Weights of a small image classifier.
Training: 14100 steps, batches of 256, held-out accuracy 94%.
Rows from expert 12 of block 3, named by matrix and row number. Rows with one number belong to one neuron. Each number is 500 + 40 x the weight over its row's rms, rounded and kept within 0 to 999. All counts start at 0. Numbers have three digits each. After the name is the row's rms in percent of the matrix's.
# up: expert up (model.blocks.3.mlp.up, 32x128x256), inputs 156-207
# down: expert down (model.blocks.3.mlp.down, 32x256x128, transposed), outputs 156-207
up.10 106:553475479506509511558530472513475538500574430523508488588489508456475495467519493514515482499484517518463487538469463543509475474530529552510507486506501547
down.10 095:473507474559497468580509413564463505453516515479515572566529491591482533520518484543473502514524456538465495441543516502508523489561483479482541504611564490
up.11 118:527483542496491504519586500471476500542541478504459498458453477452548497522598539573505480472467585491538477545486515511516440510437504533416525450532501440
down.11 094:506544608498485480527501544468514485441538515523481496378508547517557494517494480439473551495431530492545570541524477507541552455463441501542468449569485537
up.12 101:443433514612485450454428522517520532532550540423450476500584544516525512520473529528502456441525527538522482467505514525488493458549589509502560515556497488
down.12 096:590425532531504477440459477505495515492477488532483439459478515476513510496485440587446488487512545530454467446514504461546468470532547543536568445486474488
up.13 080:475580425480497463502470496496519491504495467485492475534515409558517572569475489419519507511522516505461555463520479475572443463487535513494499518562438512
down.13 095:508490537512478447503458405526513503512554518438577482493534450573559455521474523485495492492454468514476444532520499545427496446532541561493474527447499546
up.14 052:528528464535490474480514414508463460464505493508496472554546515565450598480497465505486520490520494510564459474560404529579413501501403520481500526489468463
down.14 056:503454537494415502450480528477438437486480495488473512524465539460464491537529498424479455494493454538524476442513522527514522438436551491495615470543452560
up.15 094:446440453523498554481504559500562572561480497472495474543516453486449531482454497480502460494544487475482571506446459416484534515512474534501562544487529482
down.15 097:445544543527462496562481461477578538568501504539488476517536529480481544552535480496521563518543460532517501495508468509477500439499501479487517470487501502
up.16 100:457432482491489529470544509539498522481563526563470559462443526489480528490574476530478552465488530495549455505513541575508456478548456513489486455432474557
down.16 104:534451512510488449510449536528511501559507532469512407475538553488512478509527488516499472570424550559537491490448486527556527515476442551476457446492484478
up.17 094:531546558512495517550480472476526500451491573489492556522527465526538466510500442499508469493533451493404518457517570499484510488575502531500487483510560482
down.17 094:575447482514528504423483537516450604502546565468451459470471527536480546512504472517512499466478501530529434489529515491514453438477461515498433529521464476
up.18 087:498484487458500485505505524509510490457550594556493458433463600469524532479484458514517526477492490516565498471497512486475509540499522498457516508496541433
down.18 094:494525462514574503454477516458465502492477463551444583409531414564496491483512524456512534558493487499511559537437478486485450512548472544512447459582517560
up.19 119:532469525499533459469506448458534555443502523361556421456500545567520500530565526473457475532490496494517522486590583611558526487473555469543515530534457419
down.19 107:533547592530478476444456534471439527523502505490516522490472533512432546541466467408515612457475522454544511501513489496437499521533519503550512501496427495
up.20 097:502446469498532496524515477606477553458431495470469461435548489514528491480465547505440518512530466441495480521480527455530427542491450491477519544540551577
down.20 104:451491541523518494490501543492490510493470511476550481524491522528441482476517508576495472513505551473571521519532449489469476488494553451474460444432529474
up.21 104:522566466468518466498483494540535452463483535447476466382507541485538511555501449513413457461529475506463504509451462463483551517566478509441486466491516512
down.21 107:492489543500532539524481508494452489513447504526573461561517486473455476463512487464473475468491470539537500497516482496557491440468462503501535514519508530
up.22 078:483564506455461462444528546545489506531523468544479483504531531481549464522559499451557489501484482568530556563526476512481449524443488534578455521466494470
down.22 091:549459523442546480493495557532481470471470525505525512443474518512452482541461526498417553515473451487506612486518476451483534443510510505422483463460519502
up.23 082:548410538534498437459490512560493579508502494501539535537475525535530427513453477517478587553456532519516544494531602471468458491468449491456486493436485487
down.23 097:531512546542472466527527508563510533523476492514558526554513469498591510465516521451469456498554512550493468391464487485461472493463425389478476515430586490
up.24 117:526483580508474497500557477463435520460523590498470504531434547517511532421516511478552475504510487442480548547497545484422497460573512533444479442527472559
down.24 103:492518497555443453486493548466606517491506541599482520515459505564517521530511499555491489523496491551535508448478474492474446470495506480436551508508544494
up.25 050:509479531526472549583480509481528454528411550464491401482505505463496539477508441521482568548482501448516472491501475437546551591454575537478441398522518511
down.25 054:471482493483478511467390542488492533534456536555450441466465497453552545569489498466541480496464500521433492500484460522445451476515508473530483504517527506
up.26 119:468480460536537571483531484495473522452434528615483497518492585464543525513422570526488443478501583470530444456582494466471545471495562472487528526516460505
down.26 104:492465477509512539499463513500541547504478490570441451552506587474461525500465513550473479482532494445470643486477508536482519539455538549469553484566541475
up.27 145:447531498453450522546455511442525500489498399611467535529456536558480473520468440454502482457570548517440545504561470534460564519539548496539551544502470495
down.27 110:449503567475565475570540553479505541500478521563518534488503564534490536506523497513502525476514477548443519466426481453512509493463541471490556567549586492
up.28 082:489515551477465467594501490545502453505476421480571620496542500565525461489482484476493498479462516448449511446556543480532528499522522512537567431446511438
down.28 096:585476445525533519477520458536470506509509512486497478567448500410528470451454517443452494515563458532467429539503528502500477529522440567475536499531466470
up.29 105:525460533480397527505404454478546550494425532473464444522496552428528550517474486550518598518602551530519528559524445457419475514491530534511511544450506487
down.29 102:478525554491490525527495519495529608506477504432538569470522472473495544558424527584567511494513535432503503474490474504420485441526537451501476489529524506
up.30 097:561524486469384532583471444459494489515473589490528470513524528500486525551562536522495480627486511527540547432496502542534512507495446442435504510531463536
down.30 102:568432440488453496509518577452508475544490445516548505480516532521631508505546485529448457462560495497518544521456505469524467541527553501531467501467512515
up.31 066:493455464559558512513469474526521466455456501430456532519527499561542463494509447520500579478525487523479549456500471429533528537466431504499479446571543487
down.31 098:480537538440531541441415530459543476497529524488488430454529466542434516471441497533484437537440500525523494503432474445480518479522517550452470440493565525
up.32 080:544618491467461530521552564513527483521482525528536531495530536518481562503436558520500441534475538528497486489432599432517535528510469503409451595530473512
down.32 109:486496493506417483542491541453500471582508469420473481541535459502558448551495462502476470492593532504551492481484470428475477448541505592521507478467465478
up.33 099:524484428574440581575534467505540515526462430497505559472523519443553518476450529522499468526514560481532497510501549539475471510466516485430424530473473522
down.33 104:468489467538493514494508456533477544544448459516468541477517389519433477575437496561481453522419512497537511431475525487445465452536444472525493492465427439
up.34 063:545504435428556508543517464526467503550511492477452483517546432583418515460553538492505476466484531444479507458472468457485497507562510481481466465487545546
down.34 095:463534535507451534536465495496422490510446502565594514510504486510550563474489511486539554540512498500540538526453511524549480527490471480544451464420528526
up.35 135:440514502437490492511483512532519467466473488531463525524461497560537440603506530472462487528489522514563534502503607497459502492423480488456468549458525509
down.35 106:553410467451553513494501490549493505522454467503480579467418521518447489490543488510436543519539539487578435465495493436471485439509461485448525492466542471
up.36 106:483505533489536526549564589544503447516459490548492500614504528503505580534640476483518485514511525463481522464477448527460518454490499557472488440495473550
down.36 116:449499483525437541548530546523475479505554463470459542552496567546440497522487479485443489538464547551440441470433484429551496551536568530562476544515486536
up.37 078:455550503548531452451447499537536485499503477481509500428552478471529572459503505542496396529503555556528474511508483455499493521504559484550528473605488537
down.37 097:438412548496456557456438387472536509536491494479496435525477406495516485503506506529444576455534496478556547466517461498504586486565510507493409479487553480
up.38 090:463525517498418514502458489457480541544502448500549509476526472492483469595497543465491487535486509501490492370433448387543528531551342492527539488478581537
down.38 092:495552465525477481460455602551508517493508536450470540500504443497535430581441494543536492469584423506523491408482442470468468456461562494519491508480480516
up.39 089:482512479477480428546561545479502483504528548465471517493462525479480501513566511467449523464495579499465540556508442518541512463509462510532512480492491454
down.39 085:469448529518420559454505610552524547520436519497508536521511447481494491537545543511458520532531524534585543520534511516518495503536492524473521415552522514
up.40 144:556424484520452516532569493546533409486450529512449489585463490424494493632513536448504519494489472503489520597499486499503432442445522508412461488501464581
down.40 100:533515525494529448499542434505510538450476479474527489518498547513539452574501512475390517488473440568502541552631558533543481451496469464530492496446524491
up.41 117:486481489435510528528508494457544585491463546485499503487539530526492493496539466593500429469555559508483529498540481409560595477542472576481465465560503480
down.41 101:441552501451560509566462474475525492480472486563526502479518537508479561539443530477525517582502532569549399500465541481480494428554513586438494427476455466
up.42 156:483497558599486495500440503513518532526512572531437536490497526428466491523522459518537441518521518465449502453412497508455498548524487546489495420476500476
down.42 108:528430477543553469455507429513480446493498493516459464525488475448520584495433497534519502460500422517454537477493494516515489478563576527524487531513493458
up.43 111:558490478489453488502497523485503495419473545485473505478484455450488508581524454532522504544517495474474498432558452555533498491447493490525472521527422579
down.43 122:494496485486505562487516492532495473456454490518469478440466483538459496498513474416503529540501515421473516463560470446511509509437533522556494539479565512
up.44 094:426459507496522591491498470440504545501522479520504463468528529534510478500491464490506486485480495469415496525502447417507501603425477477422489528456511450
down.44 107:517452554504523506508518532502548537521550522548541492517521486504505407476550519595528592462511509568485462504468455478449439508458425572542487528535545505
up.45 091:505518542472490532521585534439535484581506504523515542609508504430482460488552518493469570481498513485479457532463560521531484503518452434484524482530525509
down.45 093:513526513525573479480492599428489553508468488524475432535489488471510496509435462541515513507520529458544539456488498477486502554516454558459445502426526559
up.46 097:544579496499496463516525474496531506486525529462523498543509469546522520481486499516431562496478499444471477457493492436481537560527481486515446496493510562
down.46 108:537527517483499454454487466487480503510517526451509458482484489479509514557495484445537502547513578482487495474523485472495492515499526495497521565487501531
up.47 093:480459475495496461440448522436447512517552478545506444517501452504499502505515517475506430584483547537512483518468528544476545536516482466479474457467487484
down.47 097:590502475512492540521506573532515519437465505446443599440503544515565484472576506418472531473509469531438481521502510505520495479503495427445502479480501523
up.48 070:519502441509451536501491541555469435455526478544550536505536527554515509530518521478535523469533541470484500467473420479478483524500523516488519516484482501
down.48 093:494464510478425526482508468451495543569522515429614534464537440475512419509562475581497431545436467494455420484490493482506482481480504558580526490536554500
up.49 109:510510475453514478502484506527521453530539579517524526487457471443502547462531523524506508545488576471541490520535568519488469468487427459444469435446464493
down.49 106:495511568545491444531602574491472539552505512482619524446560527483511448532451502499467464517502488522512442544481524486499541455540422462468478527465479502
up.50 109:528559559552522540572489568420525535549472487487494445444441455409485513532416492580500546431509481582533443457464451497461536491577545512500497521546470415
down.50 105:578496561523514543415443465566489536468508510585547486516545511476473506492530496413563482485515572530506476500503500524557516494529464527480556500554498546
up.51 108:527612510447544467549515457513547460430470560484571456447518515589452508460501476508509557469537425507511454471530530498502566495439511485579467518581456518
down.51 122:517469500510445548457534570494512494532544481428405566551470458475528536459499513443548491453470433449457526493436500460473527514488556550478497409471443507
up.52 090:552517469517511533548426496484422500478485480573540514489469455536538551558445522538450461499503524398536510484501450484484502476464500501601548483473494560
down.52 100:516536522475447478495518528518517463510527498420487522442541493528539502537515483562429488465495537494582396465504504449532537545448504544466511483482543510
up.53 104:446440506478527519469519445438435474533497493473511445466559492549559499520560574516484481506470552513482536537549602527557475502543559463492467491547471507
down.53 094:528562573500494453445489534518516436497461475434492487522443556520482555467544486483544523429480517484480511490527523464479508509491570499482478554586529531
up.54 133:485432559464446443435538498491445452515546497475547537483521509499513509474536554467525480505464552496601529454453409526531513453546445566472533449465450532
down.54 113:505530547531499537483528459468504503482531544523480517542505514501467549559546498526521508472414567505484484486507489492478509531532446495518486510459498486
up.55 106:505493519491579445467492502520554488575478560520527574452492447498451436459566501539466507520479556475449543493560470496447536457512498501509561520476526497
down.55 103:514520499470435458637577471532501525521530495541454545460517520468530425490498543534518498556439584471536508528488524504524489471503443486418498470471408481
up.56 101:458447540448500473396454501519488566467424505488502447500436452508582475498469586434515449513495458517528443523585516481498508504472496479492560463546489439
down.56 102:493560502521509440569561532493485498556440450498601478456480483477556482434501521481511527508487577498467534406515528544503530471407500417509492491469455484
up.57 077:530447480553562556493426479492504511488483450502532482498500485538479506522526454536461457521507514578518485534531579481517524566538569479498515550512496503
down.57 098:541468574532515546561490483492515517525514438525470530439514479498551478526510514493541534498470603462506583501454484521518502480533480444484512425537534520
up.58 096:537551470595503554494536516513525428434506449507478567461473553446462520527534542524498516533538516531490516535541562450456504451529537476446485526483510508
down.58 099:454484538482485549584469539561484542523442500532530502482514483621544572495530511444497498542553505458464523526475531489491454490483475541522536524526444492
up.59 101:435530515499523545492533522627433461480547609488482529512453536470424467559449541507468531434490485542559466473424432453473455458527534531507509494520538503
down.59 100:465496403509583524562480516449470448504477506495470407499508532519487489474529522486526450527498514464441492564497468458472514484531531558545424491598530526
up.60 082:483497531526547506473486502509528428470475534460543507506548531532540538433517466516548394513532472445546543538454450483447472507466478540503589491437517514
down.60 098:584520513499394533463518394508467486524550516499519528540506471553487485463473487471501496483491436486507584521492491553504486483544498489490455505542480567
up.61 122:497448446489501493528521465517494535486574428524478477481483508478506517501523484452520521552461475546452452513526545545532526557492441530523455494537527536
down.61 106:475458471460520526472448469542510514517526493501568444448479529544539504525565516488436511568478569490447473576504500488546481490531440528516488548422504492
up.62 055:465474545532506560497488493497568486484461513465547469484516465473496528544463570496488485463520533516484521484543464495493448485520443525512551453492541525
down.62 050:465480468510594549461544580450479487411533554478555523493513466482511418518467485534512464450468422579575443492464494480481507433452540553449519494501536509
up.63 080:571602531456548491485492497578462547540450449567475515470492540514538530481486479565487503524453489576511508486427464443505498462499545479466473494541459527
down.63 109:448498513489541523538463599504508549517451526491542480469513500546511515522536479491554585534537460607501436507490516467518448443477511580451533506547430489
up.64 078:476526461472470494520515490449530546465485467541476556408532486523538461495452513535517518480554482457444496485494500473525483536559508460518476510498541488
down.64 090:555465501497539518530489562532484499513500487515550543499477492487566513456457497508460504484571503458510519525459516458456484514525506563489432431454454505
up.65 106:516567496435502477541501510430529573464482525474431432460493462409545525431414436534445494463510520533519428538498499561405530559497482522516475452498513491
down.65 109:557529583543510523476409546558514511458466496440470383501496628504480548609504496523499532473484534550518483572537485487458466479574425485458524486551481508
up.66 103:504446455544467466473508508584461455531514488550487482560430487453484522490496492480459566512482496487468519470560499550549486502451481515417442495511464580
down.66 106:515451466489488488596543534536517528541481479444488509528522535483482518503503505562552568481477466516484588471527534503537483477494583465477507462455558473
up.67 115:511467442484541515481522458538426543505519480583531503438512519542561506467496487525478508551420504497577532443450466494499492589487511491478472473476480404
down.67 094:505586477486554519372506504423527535499476500483464549446534485514472519530501484529519496527491523534467502472492480428441522493513558485485457436513565486
up.68 112:484431470515443450527512525478492455550567478540560457591477487612560481524543496501511487558504473482521463454443473516507570522551460478500514502477501479
down.68 109:565554453514550537526511534453539427487521549509508612460487546477505534482597482473478470482467533499529490467428499524489504487418520524452455522486503512
up.69 104:483407498525534495477540490573514494512500529564500577474489481528555588408487493468496556534468566464504522482560499533427518533577458440438439460466449503
down.69 104:476484546512536529546519533496503452500570493382509561464523412493404510505529472448481466497559549502502495519492532508503538441551437569485508496508498485
up.70 118:516528489398505490513489503505378559541456507496471512492545552519536518519589501461487505527515583547540525548505449523531470460531500547438494396484512467
down.70 114:504474490472415479517445461474495500510504550524479547419511453516560528497488521529492541555466528536548490520512496501469497413448449572432531510561410542
up.71 085:525554527465549534497495527472497586500477521460471414438488495518532484566480473482481522510436468476462501534444490464488472464477458507459495566523485514
down.71 104:520511479442513450472414589504540519511449494441538402532494456486556440502523494462448528537453481583494487540505492436464495488501505577548503549478498502
up.72 062:502439450576494552523546577429487459455533519432590517460500533571495484553456486542441509530517536506473538518436490512498490469433511547465462497601555511
down.72 078:502495450442576484520555445505471473482507504510527502566525424478535474521521514514465436510460545481465484561540496461579505496503487489510466578456475471
up.73 104:520494488508506503446447475551428487469523477511445481509506536486458463493525468485515485478559501514578536512487428536423474502452562488514587506512514474
down.73 093:476468496520476520477467565511474519550501522493470473427499559551477544517492498585437462502532510452436518491475523545560499440466484493522510515505526469
up.74 125:471502583491552477452569461519520404489527546476473453579464489451472531546487549441467513506536507502550536512534542480513481562469473465477479437533497553
down.74 098:426495483489522518506517455559499535439520518485504558511488510539555489513453524568411469443455458374462527499582491501523476435512431507502488587558523496
up.75 105:443503507440461557534429497461485436584477456509531530490509495524505476546452499423471539514542543533555487513556624598524523597612505522552520471488526456
down.75 099:524459528543506490497468424491502550510475480479537560566530463530513555456527487463476497503455582421527521565530490512526466570558430480544524475468477520
up.76 104:508530536483468407400451476485542493490425519503535478483450476547525523535524457450464542477475481504572510479551475473568535464525475470545495537485478538
down.76 114:433519526474485462429524471508483512484459514447514492491528487576517495502498496467450561509603544457526503485523503532470514494559416524527523532428476517
up.77 116:499468458497481547490509488511541486511474580529487507506507514499468427529430501529475521462497470462513511433452458454482513496477474463504491543573471522
down.77 102:399537460480575492447415563507527528464535466464480479449508573444457468522520478474587447502422436513453571518436514445525533503500485625504525540548561512
up.78 082:539449590467505480494500498445479438576416542505469517526562489493474522438606544491497517422545455506512499553503518492528473553493490442456490530434526523
down.78 094:518383539500519506521535453477483445534588528445494555498510411575559488491518515556478576472480520549441522488523519462540467446480458452464469529472483494
up.79 110:468457472496452557468549465466577527498517515547549589546526511554491547540495502506530503574506497528523502464540475600540516570541504497569551530579398511
down.79 094:566494509491498471430501540503513491508477475462582500531467546560520469542600530485477477507463519547495536482552523464473491509498522470524505522498551463
up.80 118:534598455446512498538535495496481427597514381509504451508483486457504580543526504467494550478479504523497503535512543563506532494477529522481479496559553548
down.80 089:470518452544593497578442514475528501468479485493461495556463540447479454457514507450462467522501410476480484487486489442482505438455456518471586495483422454
up.81 093:521448510552551459470533475478554467571484513536528487557575477461514515410559417473524513561458463472464458495509554534517564434466486475415532529444525532
down.81 096:598498488509447493537448492518501514491563489486453534498475577554462506448526454465540453521533538507519529494490516562525477428479493435471530603482493461
up.82 103:507504504448446472500476478578443472554451526505445503467495494497484516551550527508475554517500550513566539536536474538503551559545449494492466493497487537
down.82 089:526546522495468414476484576486561512545504474522454434491518499454508429520489502630512525478514490516424550542541533469468561477514445519503462437517497498
up.83 076:476487541518495489502463458510521482427456472496473553482525457527537531511560540478529387501524509488514517520475617442434499460444483488496515526458498560
down.83 093:494575480443556543387485450487476503526502509542496479388517500517533496440470478636466518486507474546409481496547533537483497460512588496445487508490440443
up.84 089:437527446533523569500520470491467532543472480573496513464518506501553478530438538538459565491510493498492457447453493420447494590467562432547422532495510490
down.84 096:485471541521524516399512456482452484507542512518487575503521490505492486521495550569609489540472508584518482445493495498546485560545471501456408544541473466
up.85 108:498528470439522441600561537498498508507521531562548554540475502530549541602473498515463433514522465451557517539466476456443533563460429475502480500497495574
down.85 108:453509518541513532530460506495536513503473482550551535459533526519498532451491479542442444488543533513512506478447536546497455435474472521443524452540443482
up.86 096:524479466442519531497499491534518506462495554565453540464485521488563497516474614521538459511524546551504450478527506528508447478552451531495471503551471580
down.86 099:485514577462469487475482571511510533521510466499498541567511475569480549483577460533463610478428570495558528474504498487459531472533472590528527509579469523
up.87 151:467547473530427432552484570504536448539527555470489518578515471433533449589525471477541530503537430551428450526519468508497536494562474554535494457560480566
down.87 105:476474508530633555484511524543514498501560484451493446595493493477476561520453479459486448474504547497526537570499501498489518473510489541474538466525534479
up.88 094:415543397543448455548521504553467527543497467469493536512486478521534520459490508479529465495548547490493528480510446485499515554564536465498444518513538437
down.88 103:555482520559450513560511472501448501536536519533453500562515532517484506526504485512467531484526499534458471554524519478526492465492482447434516490420503449
up.89 100:525513554562497502519523526446470509520502450453592503465531489504482483496523585518530500553524534469523500530489616511548499502514472525455546552493463513
down.89 104:525478569502500507490453545474493509586455492482503475529566473402572456496468474509540523485473515573543493447393514499418554494552442467468438446498485485
up.90 098:537469503525500537517415461506462593481505483491581514573504483519540455494472509542522540496535453508484545510578476535471486512540480441509456493540463501
down.90 105:471444586534407467582555475539505454520525501558466522472532507487558469509505499508471508510438540522513520470416485524472439477485492545496498489461572473
up.91 111:495557427469518613508447474499481586468549448482540565497457516506518429466421528497548515467487484504488512537488502434506485482522541490559514489509505504
down.91 118:526485485538608467472487584524488537545539516469438473464512419446521482462583484506527486461527483482430429491468502554459489540439447504521545490459546464
up.92 088:532456472541468507500513436462442496552534464526506477458459543521470619505481511573549522436484519503425483516510511479467547506506466543464422540470487515
down.92 099:469485479499546579443466506481494472503497523545406508556498511453435506535571524505457578453488553551531432493529523469527512534522552455490449513533559492
up.93 086:509539443535428503538504494548481509475490530493551487553513431509470447501517435534418561518445446531459532457526455532572493504530572520545507500494509475
down.93 097:532518527495530481546526506515494534524498484581463551512533566630487564545460474437506489513535501508470520471503529563477489587515480440554500520512495553
up.94 075:494427404522528490528461426596571554537527493474520573488550490548555459565470514492525506533446503468501459573539516451482469499531530507497555551513598415
down.94 091:425580518520493457453441508495454446481512519476503399552473456482453530506469559518468534517517542489519531522544518499466516508473470527482539487482419490
up.95 096:493492542480500450572509568466547469529496494577521563544534547516494546447543487515532462518484526425528507532384520523555546538550568474434493528415445504
down.95 105:562506576518466510548472487533567516452432516539502541472522503532492486495544505525575495484503528546481457481524518553442523450464458509556551506498554525
up.96 089:517546487504540573564470498557472513460455462526531467435528472544559499608586453500504559544526510490394595403545550464520513485483557520498530514587507461
down.96 100:543537516529553442502535534436522473549507526441507452534504502541546463486480520494444497496481429613473425455557483505520510504474547587457472495558513559
up.97 105:543405502521550472515548512519477551491528451477486564562481577455432473449443530516522518424376459475594548535470540524489483473464464497505487459519513441
down.97 092:463565540497554487464479510483464501519513473463411547463465491542515553549522525572505540479602459483542526476509505513460479565439453568508460494421533481
up.98 072:502551522524581488529534435573482462541465481496509520502538503531585557499458572450501470500497510449553476365498440530499536520553457588493538488516370605
down.98 088:432596452525435483497444451519480478478545502514554478504518517523475414489526493509524427528518448567474535526593484505529464485530445551541534503458538507
up.99 085:531478545527478465503470548492446541447565444476490526452477532533539487518522505546520537527497545501502513512543549502502500521475538464528500464522533461
down.99 092:467505494452524508464479570546544537492496496470479497480480459507481447420583468516556483515491488554468441527504468411458500487411536504471520495566636480
up.100 107:503503561487555525462459438530461481419498538460572478480486534488443442556522452514498523463503566546492483522463492541451520487564493523525490495530530438
down.100 097:568526433543517447494512433467487483493475471546471447479453502574472493507536530476513539535457563511506450511473517548450501546486587435457504546508493531
up.101 073:540510483420505493501518547476594515510509527449525493566552534503545490478418517555538436509512475505536518489501460518503408523527464518416551521508516498
down.101 100:545586532555503488528538526455542573535536486483547494564481494534542467549556518518457475507546538496533449543462512457444464571523499541519506449448452524
up.102 094:495503469517514461490496500529563530503520466457522547484537454465473462524481449453441451546469510510432511521524576444520535515572509466496455515486539430
down.102 101:490492515552512507507499547540502524450514485520561474554526458466473518464500477563470456477576516558545394532547503466473445520432537473466528608457514491
up.103 079:546495560543474513498483595492502540490518444486488482542501591517531490542480484455567457530473507493508577415481509472504614478486451532512496479542574462
down.103 097:491485475441478488532571528544556504548476482519561499514549552581489458477426530534459442411547582562461504479549521522504499399411515463476494438468474466
up.104 090:452635489495435527586537528517440479493479486534557625488508504577523524528425499551517452535497496476566517468487448459525478459496573481490464515507451484
down.104 104:510499550517485469543564547460525484518487475508520545504508512503532495542553507398512436511611512419531445482422465440439473457500459566498464590414504530
up.105 099:522566549518517485450490511507460517466497518461490510440489486501499510525562518474450525558503508521546415491598416595510519520520551593549503430555421494
down.105 103:548477522491594481485520564489466485491453485519489432509505539525467424469548509475535520489534472465530511532512516445584502447494427420484457542502525513
up.106 109:477437473493562557486517563470491431509566522477543483508500458500495538530615422453479493506452497512500537456492555486478509502451457485497549516487492545
down.106 100:408501544526555443591470468516536534480533487476502465530555580531587482545542482511444517445475479485543447532461493498547481442413478574507483506451485522
up.107 090:542456508474441495554524487482582508525488400464465514527493519600543498401421535528564426503482561520519501540460500450523466572500515569440544561525506489
down.107 096:424524537478432497439502523503508526500524531577498589481509475445499401459447499579441468465504477537477536495513470511426516533446578474562529474574536443
up.108 068:498488524560542475510457460571545473501411512532562595396555517540503513510506561505483519480535501452501466465514526425525550494489519514510537442472507462
down.108 093:600551543485458489473470548463526524476463542414502442409522421510552551543506541474428488521480426529484556489398536513500499526514476543556459538566536486
up.109 093:556484514503455534440525459503479518503506572494528535424536503566508533530556526505518506527521445493536535554519443533418456569445527470427495533497543436
down.109 095:512462492509557452469498543475545522503478496522450539542523571488528433468502524424459491516486502586498552526564481403505492420485492416540507468503495479
up.110 089:477529544576473443502540444481506517554509552517538516488577427526440492504489498495516513499524492472449451528434461468443487425422533472493453492511422563
down.110 091:506501546500576466512479524483491517484522504416481456476480467458518504462543522460534509478473484424491506508445519518446499440470484437485440533503550524
up.111 106:404566516494523478486540488548468492546484417451521505487556493494516477509462468489535563479509519563449470500485491519521449508468514484446513510487564459
down.111 102:534431491540452504516553502470527552520474489498592504546508470517445482532524543518497477484467521538455518497515501468469489520472590464479474506538488450
up.112 118:487443494480471514530511498450483526418564518485462511513460507503524439518489451527556470489508518579463509442485414489510501502570491537466543534499516443
down.112 096:588518554476519549510493537522494438536492515608501475502528465506510541463510495431460339501471503594491577541539511562488570582420485519526433437497544499
up.113 089:465447515562470537485541503444558569509499450514472522466465473469495506494554506467488544561486569497497475469537411488555415512529572517515485501531490523
down.113 091:511548442532547488490491531524473514507489484479521446458515469554485437464596473466575532501451470486433569539503542476460491513513536516512570457441502442
up.114 101:491426445437538481493514510554485606489560478448489472434426509508497492515493455458505514513477491481494495500505548501454508564585443502536491435521571500
down.114 113:509515523460425610515524481486484506498507489555496390496476460538513552503454501611458552511546534563466476576487467497494497508516425524544530510462515490
up.115 082:511474556521470499522541518539527475506510436482485516479534515437558534388610505561521513521521486569476531477526511447516600489512513522459532505508472509
down.115 100:619460510528451534494399455507493532471479451516542552527512444509536470465475484535526452520472544571438446493537497475521533495452569543520513478478513502
up.116 101:527550487530472557392456468492452477501458463506452495511547468535534395489529515524520584465495575583566525544443528505460507440570515443482487456554458470
down.116 097:508531451519501444494546524515480457466557512540542534492509532516437503525509510511547487511549477532548495470407467439512518402477510454455495481551484473
up.117 129:502441514533518466464472483540535543562516485497503513460497517443462490429533474464494531501485459484467515537588637591511529529490490450452479487427555412
down.117 126:455468514464494495589537492541469482536507507542515507523527526511468472495513486445496487472555410498509458543480517575524476511498452444447492443457465474
up.118 099:505475525496446470409458423521511533492471482428539457490515484500469505475481463501523510555506478508471504511566512510528472495500482467470509478461571526
down.118 102:463550475519586437581470357468505492482473480513493593473448514499470503464479546537493466471572449514493453507528489567516479533529513468499546550434504455
up.119 081:488496516528522493483479515468526423422475427502544504509470427476481435488416495509505448468507517491487564544555561468489575467471516520567543507503454502
down.119 091:432594483487506506423539457459527476484566532493536536542492451509510547486516510480483492531492468455497400488510521566552506545467476532551490473479516491
up.120 101:554470538459490431509537497554462504479499473448469586463483533559511536500528515570504528530575490478464505524544456413424438462444481460467402490471435438
down.120 101:517464474484481516531488550422524551494504506555449534507478515510528505466529467510473573509468489483456570486432522410413478522473372511475470508460523525
up.121 120:487417610568532537484471456489520472477435516478504473492542415470570455539530539495519422451483551492497457472493531547530490531524519577455484490506506473
down.121 101:517463445549511485545483538492567410480513500574458476476533601442440504476519531468513474459502437534481513495501495455495522505576515509478466464548517486
up.122 100:483601494478542511596479522394507500519531520474435468598512439475480477548440473529532483465562541507464497478471441405484448477523552446504509479549466477
down.122 104:545543531516504510500467499558493494500505485370521492395543495481541473499504521488511479578590512511521435493442486592449519509490503462550507463545512498
up.123 115:558407483478502502485556519443554510455486480489509552505494516533442480461527579424472504539500475482513513465481479476531502516451506449494502540486413523
down.123 102:476504540459548496506490493501514545481525485503420434453477496512508602494507536586473545492487477570499452508536503404530544528515542499498498573527495470
up.124 081:516398543480463484472459498507492437528516478514438534468541486504499587484458511529505449577548507507506505499533560499537550462470504469440512497399496407
down.124 094:545567455531506524502513523551527477452521478455574492541520578492494526514556531506473546571501582499459453496479504504520486543484394409498482458465525499
up.125 145:546480473482525472482508513486472509489549490550476542517548518421507516496574553527515600520479544514568472531431451501590568559536466556444562451502461547
down.125 100:537543481544547514486531606530473449537555514498551543525483594450450460525560519518514504452492532413435465571437488489453503445555516537457447511531496542